{"encoder_arch": "convnext", "encoder_isotropic": false, "encoder_norm": "layernorm", "encoder_conv_stem": false, "encoder_depths": [3, 6, 3], "fusion_encoder_head_dim": 64, "residual_init": "scaled_by_depth", "learning_rate": 0.00092, "max_steps": 12900, "lr_schedule": "poly", "weight_decay": 0.2}
Rows from block 7 of the image encoder of a small model that answers yes/no questions on an image's attributes, named by matrix and row number. Rows with one number belong to one neuron. Each number is 128 + 24 x the weight over its row's rms, rounded and kept within 0 to 255. All counts start at 0. Numbers have three digits each.
After each neuron's rows are labels from the 100 images, of 14848, where the neuron reaches its highest value: "colour at peak" is the nearest of a few named colours to the mean colour under the peak. Only what is clearly more common there than usual is listed. The data: telescope images of galaxies (Galaxy Zoo DECaLS). In brackets: how many of the 100, against the usual share in percent.
# fc1: MLP up (encoder.blocks.7.mlp.fc1.weight, 480x160), inputs 0-159
# fc2: MLP down (encoder.blocks.7.mlp.fc2.weight, 160x480, transposed), outputs 0-159

fc1.147:139157078102105115077155102128129162126145128133124119138164099131123135134096113091197112118093121139135129080142090175152165132188154139148123157128143111132127134165117123141094101120094105099131097131128125144145130090103171136091152115155130093127127154165167093125143121162123154112113108155113115085158138118118114106151121149158104104138125145111119092099121125091103112106083144117106120085161162111087105135143153152134117132116140092156140168112144142120101154123158110
fc2.147:109135154142089105159132131116118114137151108148129117164143111147099107140120127122088134177135112163124088116142160089133122118127140145172122154112132144141100160114142198137123131142086102116156159126108155155180101135116177140106119134109137135120123097099110128123113147088133162129122122122141106155182131107084101115165110185134135152133116075097085134113102096133141155140107132121123123098142150157117130099186132131102108135127151068170167159126134125102111136116124169
colour at peak: brown (36 vs 12.5)

fc1.242:105122131125127122158114115115106147092119142095110137143134167130152137115123135121140113122097142125134130138161084107127178133119175159150148172136116095172098131105149100121129129093131128114150155161151124164141137075116173131100176120150108175117140163055162151108130116132114156137100086139143120103111107106136077122141137110158098120193104112147148119087144135160110167099109124135124158131097111074131126118115161140098122152116122121121157118137122099085158141111141098
fc2.242:135158077132126077142130099130138104102111127141133160108148095091130080164159120129146127110144105161133142133143118119127111151133138155099141161110099140120160130101121143143120165141109114113147145121130120132152130133136115109121128159109194096106233129133070162184116126096148146098116137143135120102121133142126136130134097164097148127113160131094136137109068107092159117139120122107122110130100113180160105150129121135138116107163141078154111092124106143133113150140134160
colour at peak: brown (49 vs 12.5)

fc1.385:191136102128129137101054123097148154115138129163111068115140105133154121130136091126118113136115147160120119146158126131137122107112105147119115131141124105107159125082149135120159105085090120150090131113148145146126117148118167152129164134120171132152153116100134109139079145135099120132130126147076186124113123100112136131158146150108157160133102159117137127124161100140132126093083107108126166133109143148147150101135150114084169135085175141152150128143154067121157136119107150
fc2.385:109164119146098132163129103151107085101134137134104132147143087111120099156133158168144087163161121152161088102153126131179086126118151116088133148140158121098113150126128158113185139116072084094157146111118125115154119146117166092118145134151120163117142138153167095154146146126141069138111140104098071136099137139161152111097122102138163101117144127171117143121135142133108100120139094109120130129116128113141096123131198104148129156125126151117122121155121125119137149096145151
colour at peak: grey (53 vs 6.1)

fc1.63:129115135157129147149122107137104142119174114141123128110120101127107089123120149156114118101090137134145141138116085151119091193107106126132117153131158137088131107118116139106175102145119132141149087139161159177181112088133131148122122111159120136144108152127153194130126125133125130118137186125104145178137133147083078086130171100140115132118139109167135086129127120131125140134081170147129147149168119102089168141120131147095123100093142117140164106110101094092141130105116110
fc2.63:139156121146157105147132085128130128081133157174102149119146107156172072150131155137078126145147139119164116132089125110097146121159124132077135149103133136106159126088131117138124153144114121117196145117114148094119141153082123161128122139126180116152106150076149109163109102101140095109119134157157097116141141151101117100112144091105115138118128147104129117118116129160099111197137114145126145129148141136165101133139126131108157106113130104159102134157137124069081112142108114
colour at peak: brown (43 vs 12.5)

fc1.181:120120113142114145119115113110204102148147132161112100088156123111155072163136108121145091083130120126119147135105145161124129117129089156137120100124141112082137104102165184104156121116148109095095129103098127139125113123161145121111124131117084148135140158140154120108111131115187107174108107116100129136184068117145089105089140136137137122119126178158134145149148117131149171108110126120131150150148138119098124115153091139140140108163114138138110092109130088122115151101083155
fc2.181:110151125148112155156122113114180126144125135124120122175086106141150182132082121120150157158127106186125141090114139108158131119137132141130126209108130146143172132119120086115113124171148095145131145093150137143104108129140162159130079119122171140130092128107110111110107109125141136121142133152098155137147163170092095141132104154118145144079115067091142115123117128115127120112122113112114126085108171111134129100122136096119111127167152124156123135093151158115128124187135150
colour at peak: grey (45 vs 6.1)

fc1.424:123159136134107111097158124149130162181146098120126114104135101124146141155128139117145119104144080089141125116140158166123188132108126122139108110106188105112132134105133134139136104155125177115167115103121143133124115151108149157126140106110146125163138083177133139113103118155111140110129178109119114147117112149129068115175147094100145129126172120095098147164135130094109129126149103101102123129115162132159141136132122111089142087136081113152099100114186094146138114160158172
fc2.424:133111123108115165136138123140139098096146140121131147130091114112146123107119129091139131172171095161159166117118132136113122107186120165145171175113146166140148106116132105167098133130122148148183133132095121126146124125107159122114104159118150133114141142112106154157097125067171127132159126179159133108109146148122114129145080144140135163157152108134086094109113106106124161127127108061138094134102108133119089132122127121094094113139172095122134127159130134122083097137124175
colour at peak: brown (30 vs 12.5)

fc1.127:140099168135121145123167095159093126111145135094139144100148141122119103139124072123098120113147201123130149131123181160079150116121125119138109148126144132114120129099104133098148123118129133155103113139169145153150108096143156162138193109165130120122167133143104140116081142109121104135083116149115153109126082097099110114122178103120089146138090122161125133137113129142143114091137145117142157130100129099139125120144176125161169156121109100173135123104139132096075161105108139
fc2.127:141132141125140104102110071084105168151140146160136126117180104123168104129130132130139091161069148136124152101153109151147126130097123124124142072145139126110134161083138122131131103101100111133101130129138108137121119151127135137148127123127130165162102137095144114129125102106147135136038137137126168141146119087132195183165110115156145151119110146111160118157146134144118119115136128127100124141109132120104159116091138104125105135124083173121153108121144134067168152092132125
colour at peak: grey (25 vs 6.1)

fc1.318:099122128140121141138146119092145137142167114103150118106152137136165132128107116145113099153123085105083147080126173157120114125190145125156130116075183138100118146101093137097149083080163129134123139132181171159111140157118125147096129131190133154093112120114146106149122129165159139113093111132130149136152138118083126122081153140153132104132120082151149114137113118131149099125149102118114112172117128114088100122187145114142145101112137150147100139127125113130139145114168135
fc2.318:127135157133124161100156135109137153156134079137129121129127138132143169101118102152131164129110119150085158097151107137135140093102121118149177125170134153155111139129123120108135107154155149120107144176145161146109119116094143161121120128139097133115121142131105121100100113109114136131137130158090184123146125113139138161157107112117126138091077209104129121139136066115116113090096152144130118070145106122097153072158106119121125129130090149102148104109138180169148131119153099
colour at peak: brown (37 vs 12.5)

fc1.120:138136164136132111084190149135132168156137166130142086085106104086133134152155135118094084174107122134114113123163111148134152155114122123158111148149158082107166117130122149131142113122132148081144147095145128133174083136111129192153103135118136120142148128140119100148125147143151107118134109132148112120131104113138120135090095108102138138120135153110143119176130131084130128139093101091145091130128132127122158111142121072118135111121097155114193137133173123130135179144139073
fc2.120:130130094128121146162136106122146142131152090151128115181121148136135121096129134094118126133126128122148129158120172133073108123172087159133128150134129096124100137048151130104103134132104133154182126125113182093179160189101147101138094176129179148112102128096126138142160134133112101128118176112157128123128140121100148151108101137135123130115132145132082143180106111129125137142135109154137108117170111126099127088122101119088097116102128114163116183116107136134130129127141126
colour at peak: brown (32 vs 12.5)

fc1.215:090115138118134154091136141100119149144156153121121086078142123131145171119167122103142132152136107144148125103115086129125124163119178136157153134133107070124136070141124174141129132091130121132165154116134158129169120137077156145149142108122097143083108097142123125178104150115120113116127167118107148130101143140160072092183121113124153116122119107151171151086111138097132116164119102119159109136119128095115122153150159139124150098131163150128119126097095153108113150122138080
fc2.215:139155114121114129125160065143100160154157146124147090136137132152126095095159084119151125113093147121136129146093143155107115160093103147140132112137137094115085148074154155101104123111129140106162141163112155146098122141146164095123148142138104125132135156166142110136122127122144133164071108127150119133126108157142133125135120157123155121158104123137045140144097130104101130163098138133096074150136118143155139140146102148091081109076147132130146115118119159150109159117163162
colour at peak: grey (34 vs 6.1)