python train.py --encoder_arch="convnext" --image_size=64 --fusion_encoder_layers=8 --fusion_encoder_head_dim=64 --max_steps=12900
Rows from block 3 of the image encoder of a small model that answers yes/no questions on an image's attributes, named by matrix and row number. Rows with one number belong to one neuron. Each number is 500 + 25 x the weight over its row's rms, rounded and kept within 0 to 999. All counts start at 0. Numbers have three digits each. After the name is the row's rms in percent of the matrix's.
After each neuron's rows are labels from the 100 images, of 14848, where the neuron reaches its highest value: "responds to" is what is common among them; "colour at peak" is the nearest of a few named colours to the mean colour under the peak. Only what is clearly more common there than usual is listed. The data: telescope images of galaxies (Galaxy Zoo DECaLS).
# fc1: MLP up (encoder.blocks.3.mlp.fc1.weight, 480x160), inputs 0-159
# fc2: MLP down (encoder.blocks.3.mlp.fc2.weight, 160x480, transposed), outputs 0-159

fc1.284 104:528486488495503534507526528523495520545491531493495499434490507467473506466529489491512435480540502467493502429508532510497511509460470463477476484512546442496485491482485494498458536497495466496474489502492493518527512530462526569510503502541474523487520538512485481505506508496545500474485499504482459473482487545503520517491510510487478529513555495474529509479482493513475531473512495531493531515535546491507472494457481506522522505517520459493491485442524481506519473527506496
fc2.284 125:523527482509541464505527515535545553553475479505517529530559477493506507459529500533533492531491517526491513502505478440531520552477496532460501521503464537506508466519521546486482522524510484469495541536487459478495502512476466520499528542524518461553522529508511533488460478479459523501532519495512509508471499522494495508501509481500496470481470483517494510474488497468459529499507473533492492487466535507519532500482486499492491479534529475503459492491468528492478526471522481
responds to: roundness: cigar-shaped
colour at peak: grey

fc1.175 096:540513498502425499516508467516484499475508514458539466507488473497502471498503490465479504438493512503486507450502489450525509440492472521524464501534513482504533517505538481494455513539511508481495504543516527546546498502461500504500477476491497496547507512497498501475559549485500494518478457503493505497502493493504515496525506519440488471537553511495482490527465508489497491518476474532510510512461484521487453514510457520513457484502514470532507467511498479536477481533538509
fc2.175 087:492537510483532485541433508492494503469480491506478503478467476537545505493471494502460477522512469533476510517522513472503533501512537544502497546512513475498506496497462485454495502534485517515508499485513458488465504505513499500521503539459587483508461509516489491499501501455509486551523477529491532466512469492479502494486505462477510527502490521482513481496492500488542482503503498536467515502497607482545489496510510498499485507515478489479535499514491521534543484520456499
responds to: edge-on disk: no; spiral arms: yes
colour at peak: brown; grey

fc1.431 101:475505477506474528484535503486501479487513510475518475498459474494518501501538500491469501486543494503473556451496532455490498475487456504511542508520545509489512494502514532484493519512481498494482465506498499533525460522485525529483469494540476494475541479488464519525469475473521462504480494510536436451511446518477510484509521498493545484527540503536479510467448505453495493531478521511520523537512514526530510494538525513512500476526494514498483522447491486510470526543536547
fc2.431 096:469488509497517451522511492522468497519528520488503516529498494510522517462510499480509566529518490511514474474527466503517536502493522471516520538487507455498509510498460469473484539511481468499542490486478472464489535497473512483438522526511486489499478544473466522493450458442529470519507503519514503458501485506528514456530523473510514543485466527488477450502505525511522511529532484482501519485515499496529497495466516505474474458546458492505517517530517511447522507494442512
responds to: spiral arms: yes
colour at peak: grey

fc1.433 111:505505490522495507475480476532518540525524516485518515480481448464520520542460527500497498457487465532475497529446533477512493482463507475483515479520514515477497470488481476501485527476485492516505501470479532500517490528491499509522508486482463479425492518523475532484531482510524489479453488497467458517473483498496511569498516503481478488501581467490520484489528491499526502459495508500475500512503558530484496457484486525486526490519428463465481522458500526495528503489496494
fc2.433 131:514526537489501445489452478511472524478479520494511488478494513456461525483544496533513444494493560500514459487515508505523459531518484533498482498508487520451494506480561527492510487489495460463500530492514470482552503556530487473506481500478502544472470496511524520498477445488521498508468491463505532522484467489493493523533518513474482483525494496484463499484546516500440485518502521521493465497485509523513511499538476461488467494466497521521527495506518498523497499505566524
responds to: shape: featured or disk; edge-on disk: no; spiral arms: yes
colour at peak: brown; grey

fc1.247 108:503504558494533513495480458470493470504501541484494518507522499496500514474539541486471476462478493521503512498544540495515505485484479538493501473488519510462478463504510515464470505489484518485483511507476505513461470534507541534510483509502479518478455534553494482535513519512515454525515511509463485498505457513491543525524478486525483502523563459506476490478493503532487519499482497488504510497524542534500500496499399502501509515482522549463515516501490447469516492544492540
fc2.247 118:499504515497528486524533513499487509486501490494508516504491512511509550503512490513516487545500486516498469483484476493513485509534469545483517523494483496512488493435512522539504503520478481468552522506442481496574482524501534511473499546454517488493498476451497516489480467465485522506476515500502488472522525495478439517488516521448498553469493467503468502506508451479489522556494482483486489485486549499466487514544480538485454463477506480530489516543539496446479503513515498
responds to: roundness: cigar-shaped
colour at peak: grey

fc1.349 104:485556509496511480494453501506458448514490482506526498491464521496491521481467518462462487495500521509548515486511501513484470499439483506503495496501522533537524492494481454548477450521523489503546466493548493456476524496504551506511512487506470446493482506488529487529475462483499484499478475512489448538457511479512506485531503492457468508501463500522466514516505483465526510488558507495536457489505530534495484542517483504502512510534466487502527525537473479496542483490489498
fc2.349 095:488505499491526498475504462534472496497490555491502456448523485510476466508542504516518481479520487545542555513512533527521491526486509495497521484505516502506515493482478499503532496495554482453473515520478512559440540488524540518490521529479484505496518483520489510509496516496541496495485492497517525518469491539514520471512509460531529519512495505513484547450504492463478469480498521519460489436529495532472474542496429510459505520512523524506513464493506488535499532507482502
responds to: roundness: cigar-shaped; edge-on disk: yes
colour at peak: brown

fc1.18 105:487480509500494494522469494524505494495475506507522508455487515472433489490528517528506536534476480496467468540482478518506520556485494532544485458527514489490507435489510485495530524525486486496526512510488504525503495493481533531510433489503503538510496503564531542521532490524498490537511562502495504551519516495497496513471484496480510506492481465492502505467456504489483502501511485542464509512523477457508441491490506504470484506431494539500515465490472545502511456512532500
fc2.18 131:500476481501518470509565482524509470483488478494471472503525570507461484502481514460469531481515497467538497514523541496481482531514543468479511441497482453490516486479480478547523486470495489516546515506497520519490522500478515512540494497522493522424500509513504503487490501501520512507481460523540510500484503417494480495516512474484488539485477501477507494497502481488518472517514491475505489432510466526499466527473452521513514493477479477529497463539520527504464486503483526
responds to: roundness: cigar-shaped
colour at peak: grey; brown

fc1.153 107:510498477517480490521528472511556534504481494477487509516509467453515480508520512507472534468492482465443532496469508517545478515461485534538520538512531536521507485485480473477502485531539485518494488517508493492510490523458512535556509493513520511510481517521521488528551477495559478464486482521476451459482504525524483479527474542486454494511508499504541492505484511527453473473497481506534477490512484500522484523481492550531494502465532530504523500476503457487508443488542483
fc2.153 115:458523501521543489545528495486520487484513495448483514489466509505472511497498553483504508527517413495487454495523502503492497527485450476496493525482487552509478464500491529524508499511492518470527531511484503506495520490460483502511520519485545474521487487477505524511495469462514527512511477517511506438494494557525495495479448533515479478533507472449513519555478479486493531549502508500472486552488496502519515535538476522529512489482480480495499504499527499452491497506449537
responds to: roundness: cigar-shaped; edge-on disk: yes
colour at peak: brown

fc1.157 110:497475497463492525509518502500494488547495511488511457514530538494492510513538500510489501510543497504549525550502498503504528476514461564520499510531544526518505515497456499515494502529439496499447468461487522509584494495489504510502524557509472521484480485542509534513501499499509514466533507518486447491514486533539486474492507525467537475491467490494474541533524516511532478471475510513475499523504497523490511480486505516492491512504487462455476549492444522480497495534535489
fc2.157 126:513481494500515495473482476495466501526506496526507552464484477476518524457518512483503551497522513493471546548533531501527475453547512538487524511508525529501493467536469476482526509509492471475497505472522492478504528466474503521497504483501486519545490509468479510507507482493517503487525535540502511482507472483541535458485454496525468517509490549512504505500519563503540513515534522512505504488531514521491534517468578491509470493545486516484502442522494519507453513464466494
responds to: shape: featured or disk; edge-on disk: no; spiral arms: yes
colour at peak: grey

fc1.129 107:475444513539500531505496464505513485516537487484510494540494480506517538501476491507531546481491521488458500508478503473517540486448492532541531507528497513530531485491496519495475492485516510489507504553490505451490482508445500494528489526505518491539475437550511499523528476483525486491489487508479428485501483554507509484540468522468487483450494481479469532559507538517520490460525489483521509485509495529516507489500469502481508514457499490539500496526491454481522459510524514
fc2.129 097:479520511532490502526529483524480492474527484507454466474477491465495468469505541511500542510551432522507485523521490496503546537500457507456562520516508541526478464523473517503478513489476505486535571527508509532494513486473507499494502509480484538528473517490497515527526487416505529538490503500514515523477494498471547506509468498554490499525515517510483514506494465492513504506487498524480512483522485508517493508560515496528480505549497462510497517480461507485479513523491540
responds to: edge-on disk: yes
colour at peak: grey

fc1.151 103:518519490509515503535501501503498481515515512497485473485476509500485525504436541539491479484472514500498549515505513459493482485494480523485501513522524493515532472520515483498521487492501526522538467522553500470525491549467499540532553466501505558477528510517490474492507508499516479516514490529472434544470522524470529498512515524479468527480529509505503485506499461466494476468487502475558479523564530491531527512536457501513513524497489532495471515474503423497525494474507525
fc2.151 135:520504468446511508496484512520508512475496461476492476516518520485472514458515538471534520484473535497512547469504495513559502519488523491487504499519476492507443464470511530512535456467502480462482553477498494508519477535457444441508543517552477497509538484506507522496487518492503507529518531502525510462510487475488500451496518510473485498519537471485475521529513491485484494512496486499471468488480540520476517515514452480502489505508507500541471516510430536482478521486489541
responds to: roundness: cigar-shaped
colour at peak: brown

fc1.51 097:488493505528485528482488472550494477518498493483486515515543532507419508533490467510487454488502511521540515537463458493506502463499504482534482525487524541528485506525500452498510496537509542520469486455435522523518517535504477457515479493501503515509504512496531519503503495478500494477473492511502447506450489476530466514458528519487502503498514501526515536507480499467486437455501466524560538551522491502498516520521517476489518526513512489529505508480468505496459518510508483
fc2.51 113:516464524514460503513523491493486487541545496504487524515482508508468521476506502487515521520459483478497533508546533536464498478558541496453515499462504513541496486517501503488484509515447465511505452512507501453489511548490486523498548515505544501518470526502557500509473493475495509502500492469511502474486520507445482500532486537557503491461500514454507479497509552517494532527497532514478546524516468495511538484463475457488514471511472472535508520464531518497511469478484495
responds to: shape: featured or disk; edge-on disk: no; spiral arms: yes
colour at peak: grey

fc1.90 108:474481473491494513476501472535464487519511501451500507505481448528453506464551472482504480492482462497490515487493474454492526509485504565564500506511503489474489490561534536525492483529461494553483495480475495507543462499529469505492498502488532511537482463507499556484513528492533500556495515515466508481490493479499524496522492469502466526507472462470519519498497520466506493520469475540496498479519492490466502502521459505496501476453548494521521499519488518469531460520529501
fc2.90 156:492523488520523452503539442500481445462497501513457491505514506480507463457470505464483568471518496499501481553489531515479511543520476532481468490509497459471471478485508479497544493502489483490533535483515550559517526498540532521505482486481464495476495472505496491515479480486547535527504552503514535536522499491485500477485501547479513530490485497508478523508488482467511496502500504525515456518508498511458498540493456479524501470509493505544503465505498540510485508534501541
responds to: roundness: cigar-shaped; edge-on disk: yes
colour at peak: brown

fc1.407 105:506483497488467474501496505491511456500483538513517515521523502515490504487481543515509547468488493539490498495500473483453494498496484476502545462477487533468479483474517480515471473542512500492453478486495507522504552510444516501501523515488539554468554479549481490477522532507493506508439482485502540508528499508494542508467502485436487496460498428497514490500469508472494470530514511571483543507505500514517510534501482464548508513491493484534505497506518513515489467535504494
fc2.407 098:482569499491510530469501512476509462504509471465493487493477503479472526500492463482477461572483502490462492543475543503486485507501471511530472486454533550485468512486461551492468470502500507558504519502501496505500470480486500531498507494459524518538463458498494514460528483535526522501509469492515487482524474484530452487488508521511529488520531518511527499514498484512498495503504493496493529503490529468521513490539515521564444478464503484522549509488517491444531522485517501
responds to: edge-on disk: yes; roundness: cigar-shaped
colour at peak: grey

fc1.14 110:458531488483497508550476477533472507527471481473501535530480466507481501493512484507488527484462500555512518512490514517498486489481504543524535451545532537497465501526510516500485539508546502449504510513500473451460459522473511516511492516499497503522488508525544510508459463440510487479488474513501489490516464541521515493499478519497505473520477486484516526531494508515511517480516524497500521461485555506505510507493480484492522498439513486550507503515497447465442469552467498
fc2.14 145:513481514491525468478506505539537506468498556488462487509507523482489486500498554439545533465498503475508489517501507518486513515524519514484504494496451528496518453509521512529525535511487517500468514519492507544511545531516515471524508468488526525453491477536530519516520465453496516507536503517533521488473527478430527475503539530509437478501498519498499499455532539466520501470494475519503484494529472503468472516485465508499534513514433502481479526519492521493494493476499491
responds to: roundness: cigar-shaped; edge-on disk: yes
colour at peak: brown

fc1.261 094:499524546482533503484464525522452490487508493527501498493498517440485531485531493543460515491483540495483514500495522508500509434540501495551450476539523503502490477466519505520502490527541510530496498480529499525481525486498505537502459507526461501490500546514504496520539504528505499499466526472457539513468522468521507514475501496488498491508500508545537478485458518487514546432499477517495495474497533469476470501523463521530485501542506488478530488530514488513487505562461521
fc2.261 097:515486543511517519499476472506469475469464550475477514510499480498508479487479493470505467464478474522439499562476527481491495501551518512498483499519511465497498496489499538501520546555505534544478508544516512522507539488507503538534480476492523514513528469507492483456499478508514451512533432512528485522478443539500516486497521491481465512520526502526526521457476487503484505510513524509502490470540481532507546518493506509532523488492501513459477438494480490534522498521511485
responds to: spiral arms: yes
colour at peak: brown; grey

fc1.402 103:548485520452467477561502479519495510505490508484492496529496537469462474441504527498466494467486453528493502503504485514544491472502469546471523508493513484544440462491521494517505492505464497492481519506546531483523480529472485538525512483507484505528518481524536521463512538458522487526468500507464485475521464540504497489486497499505484496523533479521495501533500491473490468492497468523507499518481547524514476482514535511518533499520526508441493492490553506513448493552507523
fc2.402 141:478521490440509476514515487486517524474493494471502455505497485540500486524501489466519490488433486535505467495485503506443541510486535549526517505484463522527521456482520538500516500564482471504487525523522460475483489503526526561477542484478509496470495504479518488479459490524491488480503514552517515457491519491449474485485524517509452476488471483482486529456501529519527524507539473505536469496482552519533507507484511504487489491512464459500496519491466498475485501491517521
responds to: shape: featured or disk; edge-on disk: no; spiral arms: yes
colour at peak: grey; brown

fc1.184 095:486483546497495500457479510508532476525489496459510483509505489438494486498492472488538546521494444451532536512463539488529536499496502468507499512512565516456504512497525483483527493501509513521471483497487473538486512517505503485526510508492449463469461470526494518493527500518513494507483513479563487495465510472535510475481458480467536495473467499504519524483509521476494483497494523498481521554496474469494475477483440497528520504501484513469506456514460467495569498518486498
fc2.184 112:494490506463530474501475481526481475448494519489457496489506496509485429474518524470518561497506541492535504519489556511503543504513516509475486487520475515482522482490504476527489549524530543488518456505465517518531501541453519496480501477537521463486498478466504474467489524507506515521524519508536518461544477515491529510508506454524448530524495515546521469475514492500465543546481512504464512542494502532497471525489498479477517488540489517479515500534525515474478492510496519
responds to: shape: featured or disk; edge-on disk: no; spiral arms: yes
colour at peak: grey; brown

fc1.330 099:502496506505471474488514516494480517536457500470527511498507465439444472488499505471532492473519508480529513510440498502467517515466507508525477490499489505476490505479509450512531477489478484504458485477516522529503511553500523484505469526501503498475450517530508511494554487528500498474490547526512484497512548445514514472491513439496491496527458496493492512506452529511484511476491517503488543509456463515494492440552479519517507542498489482473526494519449488467509476519536536
fc2.330 076:527536492468536496476476523547481515466479479492496519473499526461506470450518528451525524489501512495503511531463525498495488483500540507495505481500489466473510462501535485537462553478494515453472510538519456514506511510476496555482517522522482514528479527487526491482496478538506464516492497508529518511500483534499514481509525496500432503532500502483502504497548511482449523527504509556437507511494527522479519549495497452464531498504519519513520491503498545545479505463495492
responds to: shape: featured or disk; edge-on disk: no; spiral arms: yes
colour at peak: grey

fc1.292 087:517524489471506503492489455529443511499491551475529508473500473497479465524513528504489489465481469512476459537501522459505508495486454495536515515503536515526520550474516467499494472510539481443499497485487534510529486514505495440513518525450504496510462516514505467495520512504491474484485498512502439542520482457518500541507500514500513485446527463518535521474511494515501485513529480518502504463493502558492456477517539523509479509502495478549495485492539504483541531530460508
fc2.292 070:500485524473471537478495500464442491500500476505477471495454496517500523496477523498441525500526526519503471449506520498490499533503503492502536469558505505500500530483457553433556469491494510536456548455513487483519512488487507502512482499533520506472486486521549479512509486532517531516488506474520512471474478478515500527514473511465503502475479468482453542519549483481456487460530471490505497468462497498489515493478534443498495545494473503519496477514481499513502518497503512
responds to: shape: featured or disk; edge-on disk: no; spiral arms: yes
colour at peak: grey

fc1.273 107:485465516498495495497524495470497515517501492471506495463465477490471496476436513480527455470518490490554545527503490506484474499487499536523529505511477535509513522474495488521518474518524463533432483466515500534530481497481507550489480509498526475496510543480481498534507528502488506517533500533494463541517525519473497441492496505486486546532478505488503518521457500459514476426519528492530509537499545506496486480489481491531510510527500492499531492524469503458523438514537516
fc2.273 117:500474535457484530466505465521473487513498483537510503529525567491512496509518470468519538521480508506481552516532494528512510474513524471482512516494461472560521483522498469499489556531556489475456464511539514493483488495456501507511509478503467492475495484542504483472487518490500506509517464499492487454506485502509499477492504486539482517459496538491474452516481534511479533502510513520496491504534497507432498511487458480480546485508502508468526508472481510582501482479490486
responds to: edge-on disk: no; spiral arms: yes
colour at peak: grey

fc1.39 118:496521488476507539510519489497528497533522517477508491490492511462474505491512503544548470510521513514505477525470526455488468495525466505498527513487518499522501494472541483481471475528496447505485520452500518509496533475515468505491509535470490557488457510501510495466489538470482495490498548495513514531449496479507550476450488553454511495505511496460475501483496523470515479504503487537577527543538525499533520524506489500561498472521470484516467487501474491515535515539481495
fc2.39 152:494495465514552509476504487536478523494452478534544515502502458468453505510548487500511503545491491478504499482531481459524505504510513540491530510509477478498489520492520534489456510498479483459512501512551507458518501462471505534458524480473480468486527530460484512521482479512490548466482537485497488453491465505485489510500475497511517510480508490526501534489480555534485498533507501470466510460508498531580504465520524506517489476537494480519493493484462494491437483473497510
responds to: roundness: cigar-shaped
colour at peak: grey

fc1.79 109:475466506532516512538495478500532472507517499461533474537514461535457480443473500518520454491436475499466514491467534512537511500513511493561525471540537491498433480477493490487494517522542491498515494516500508479499493518542529518532503474477492494487510537554504499521545469489492475506488520511509497521522491505505507514515473514470500489524466517477526497483518537482534506526564485523525500465503518495438486485456492493489477507442491511516530506507486476466470500499499512
fc2.79 146:498501489454526439490490486538518491438504530500471471513463544542503466513497504459487536485498488500516462550513535505465520541494510503514514456490465485508495491484534514506520490524488528490520535496486529521512504509502539507497496478509524506438522451510511487496489506509528528508520491517545496483536502446475513461504478507477459504468511496496481527468502458514498474501509477484504476547516476533525480480503426525520505493463500487535517571528502500500486501501481536
responds to: roundness: cigar-shaped
colour at peak: brown

fc1.20 102:484495479488507486497532507507485514511462495507513507479489487513473511496478567522451520508504505518477489496517489492465511517486553513515509562483489544510494468517514477504474446522542520525482516481494524490473485531491523546480465476538504449500500519507526499504531459477475490527480484488505498473522462512485543539494566501468480500460490454500532478496522516485506457498491487532542472483518525481491461489478476518519508474430498481509536550462488495487502442512500492
fc2.20 113:473510503519518493510530501475463464499492468521525517465445484495503556522487506552501533504489491512503518515506467515528449532479461538513494495475509531503472483478469537528497487534524427504506548474482531489513514455499493459493477474485518513494475452539531494514524521496513526509511452477534517501457514514535491494539481553464525500488462484489467530471488540496476499444490495501538491478475474501508554495529523501497507517497498489486496477504502530511484513490523538
responds to: roundness: cigar-shaped; edge-on disk: yes
colour at peak: grey; brown

fc1.114 108:485503523473479490488489515436506468490546512473496520488493470506460513447509481530478542534504467531464536498458523501514485515434499474532506472523535544530470508500473514491462486506450532490498531467515549485522509530511513519494470508464492460485503520497537476494527509509528474520491476499516485536486493510472501480504470476477516490488472490477477535530512510469498484485489536522486507503487480476535481500453469497500514527512494472568485467481507452481530496530551496
fc2.114 118:495500499459510539494473503501479544491508497543495442508531486518493439467533503457500539511469506488505477520446500497493527478519534505492500505505505498495482487474503510485457498493561526502522476557520507548547470521517512518478526500515456496498519495492473520441462510503511507511474471497538504504535498495514464472504490493484493527515479524496470489532499513514491524497490506468461485516542498474568464464475450489503514521492533486497518557489452479496479508454478515
responds to: roundness: cigar-shaped
colour at peak: brown; grey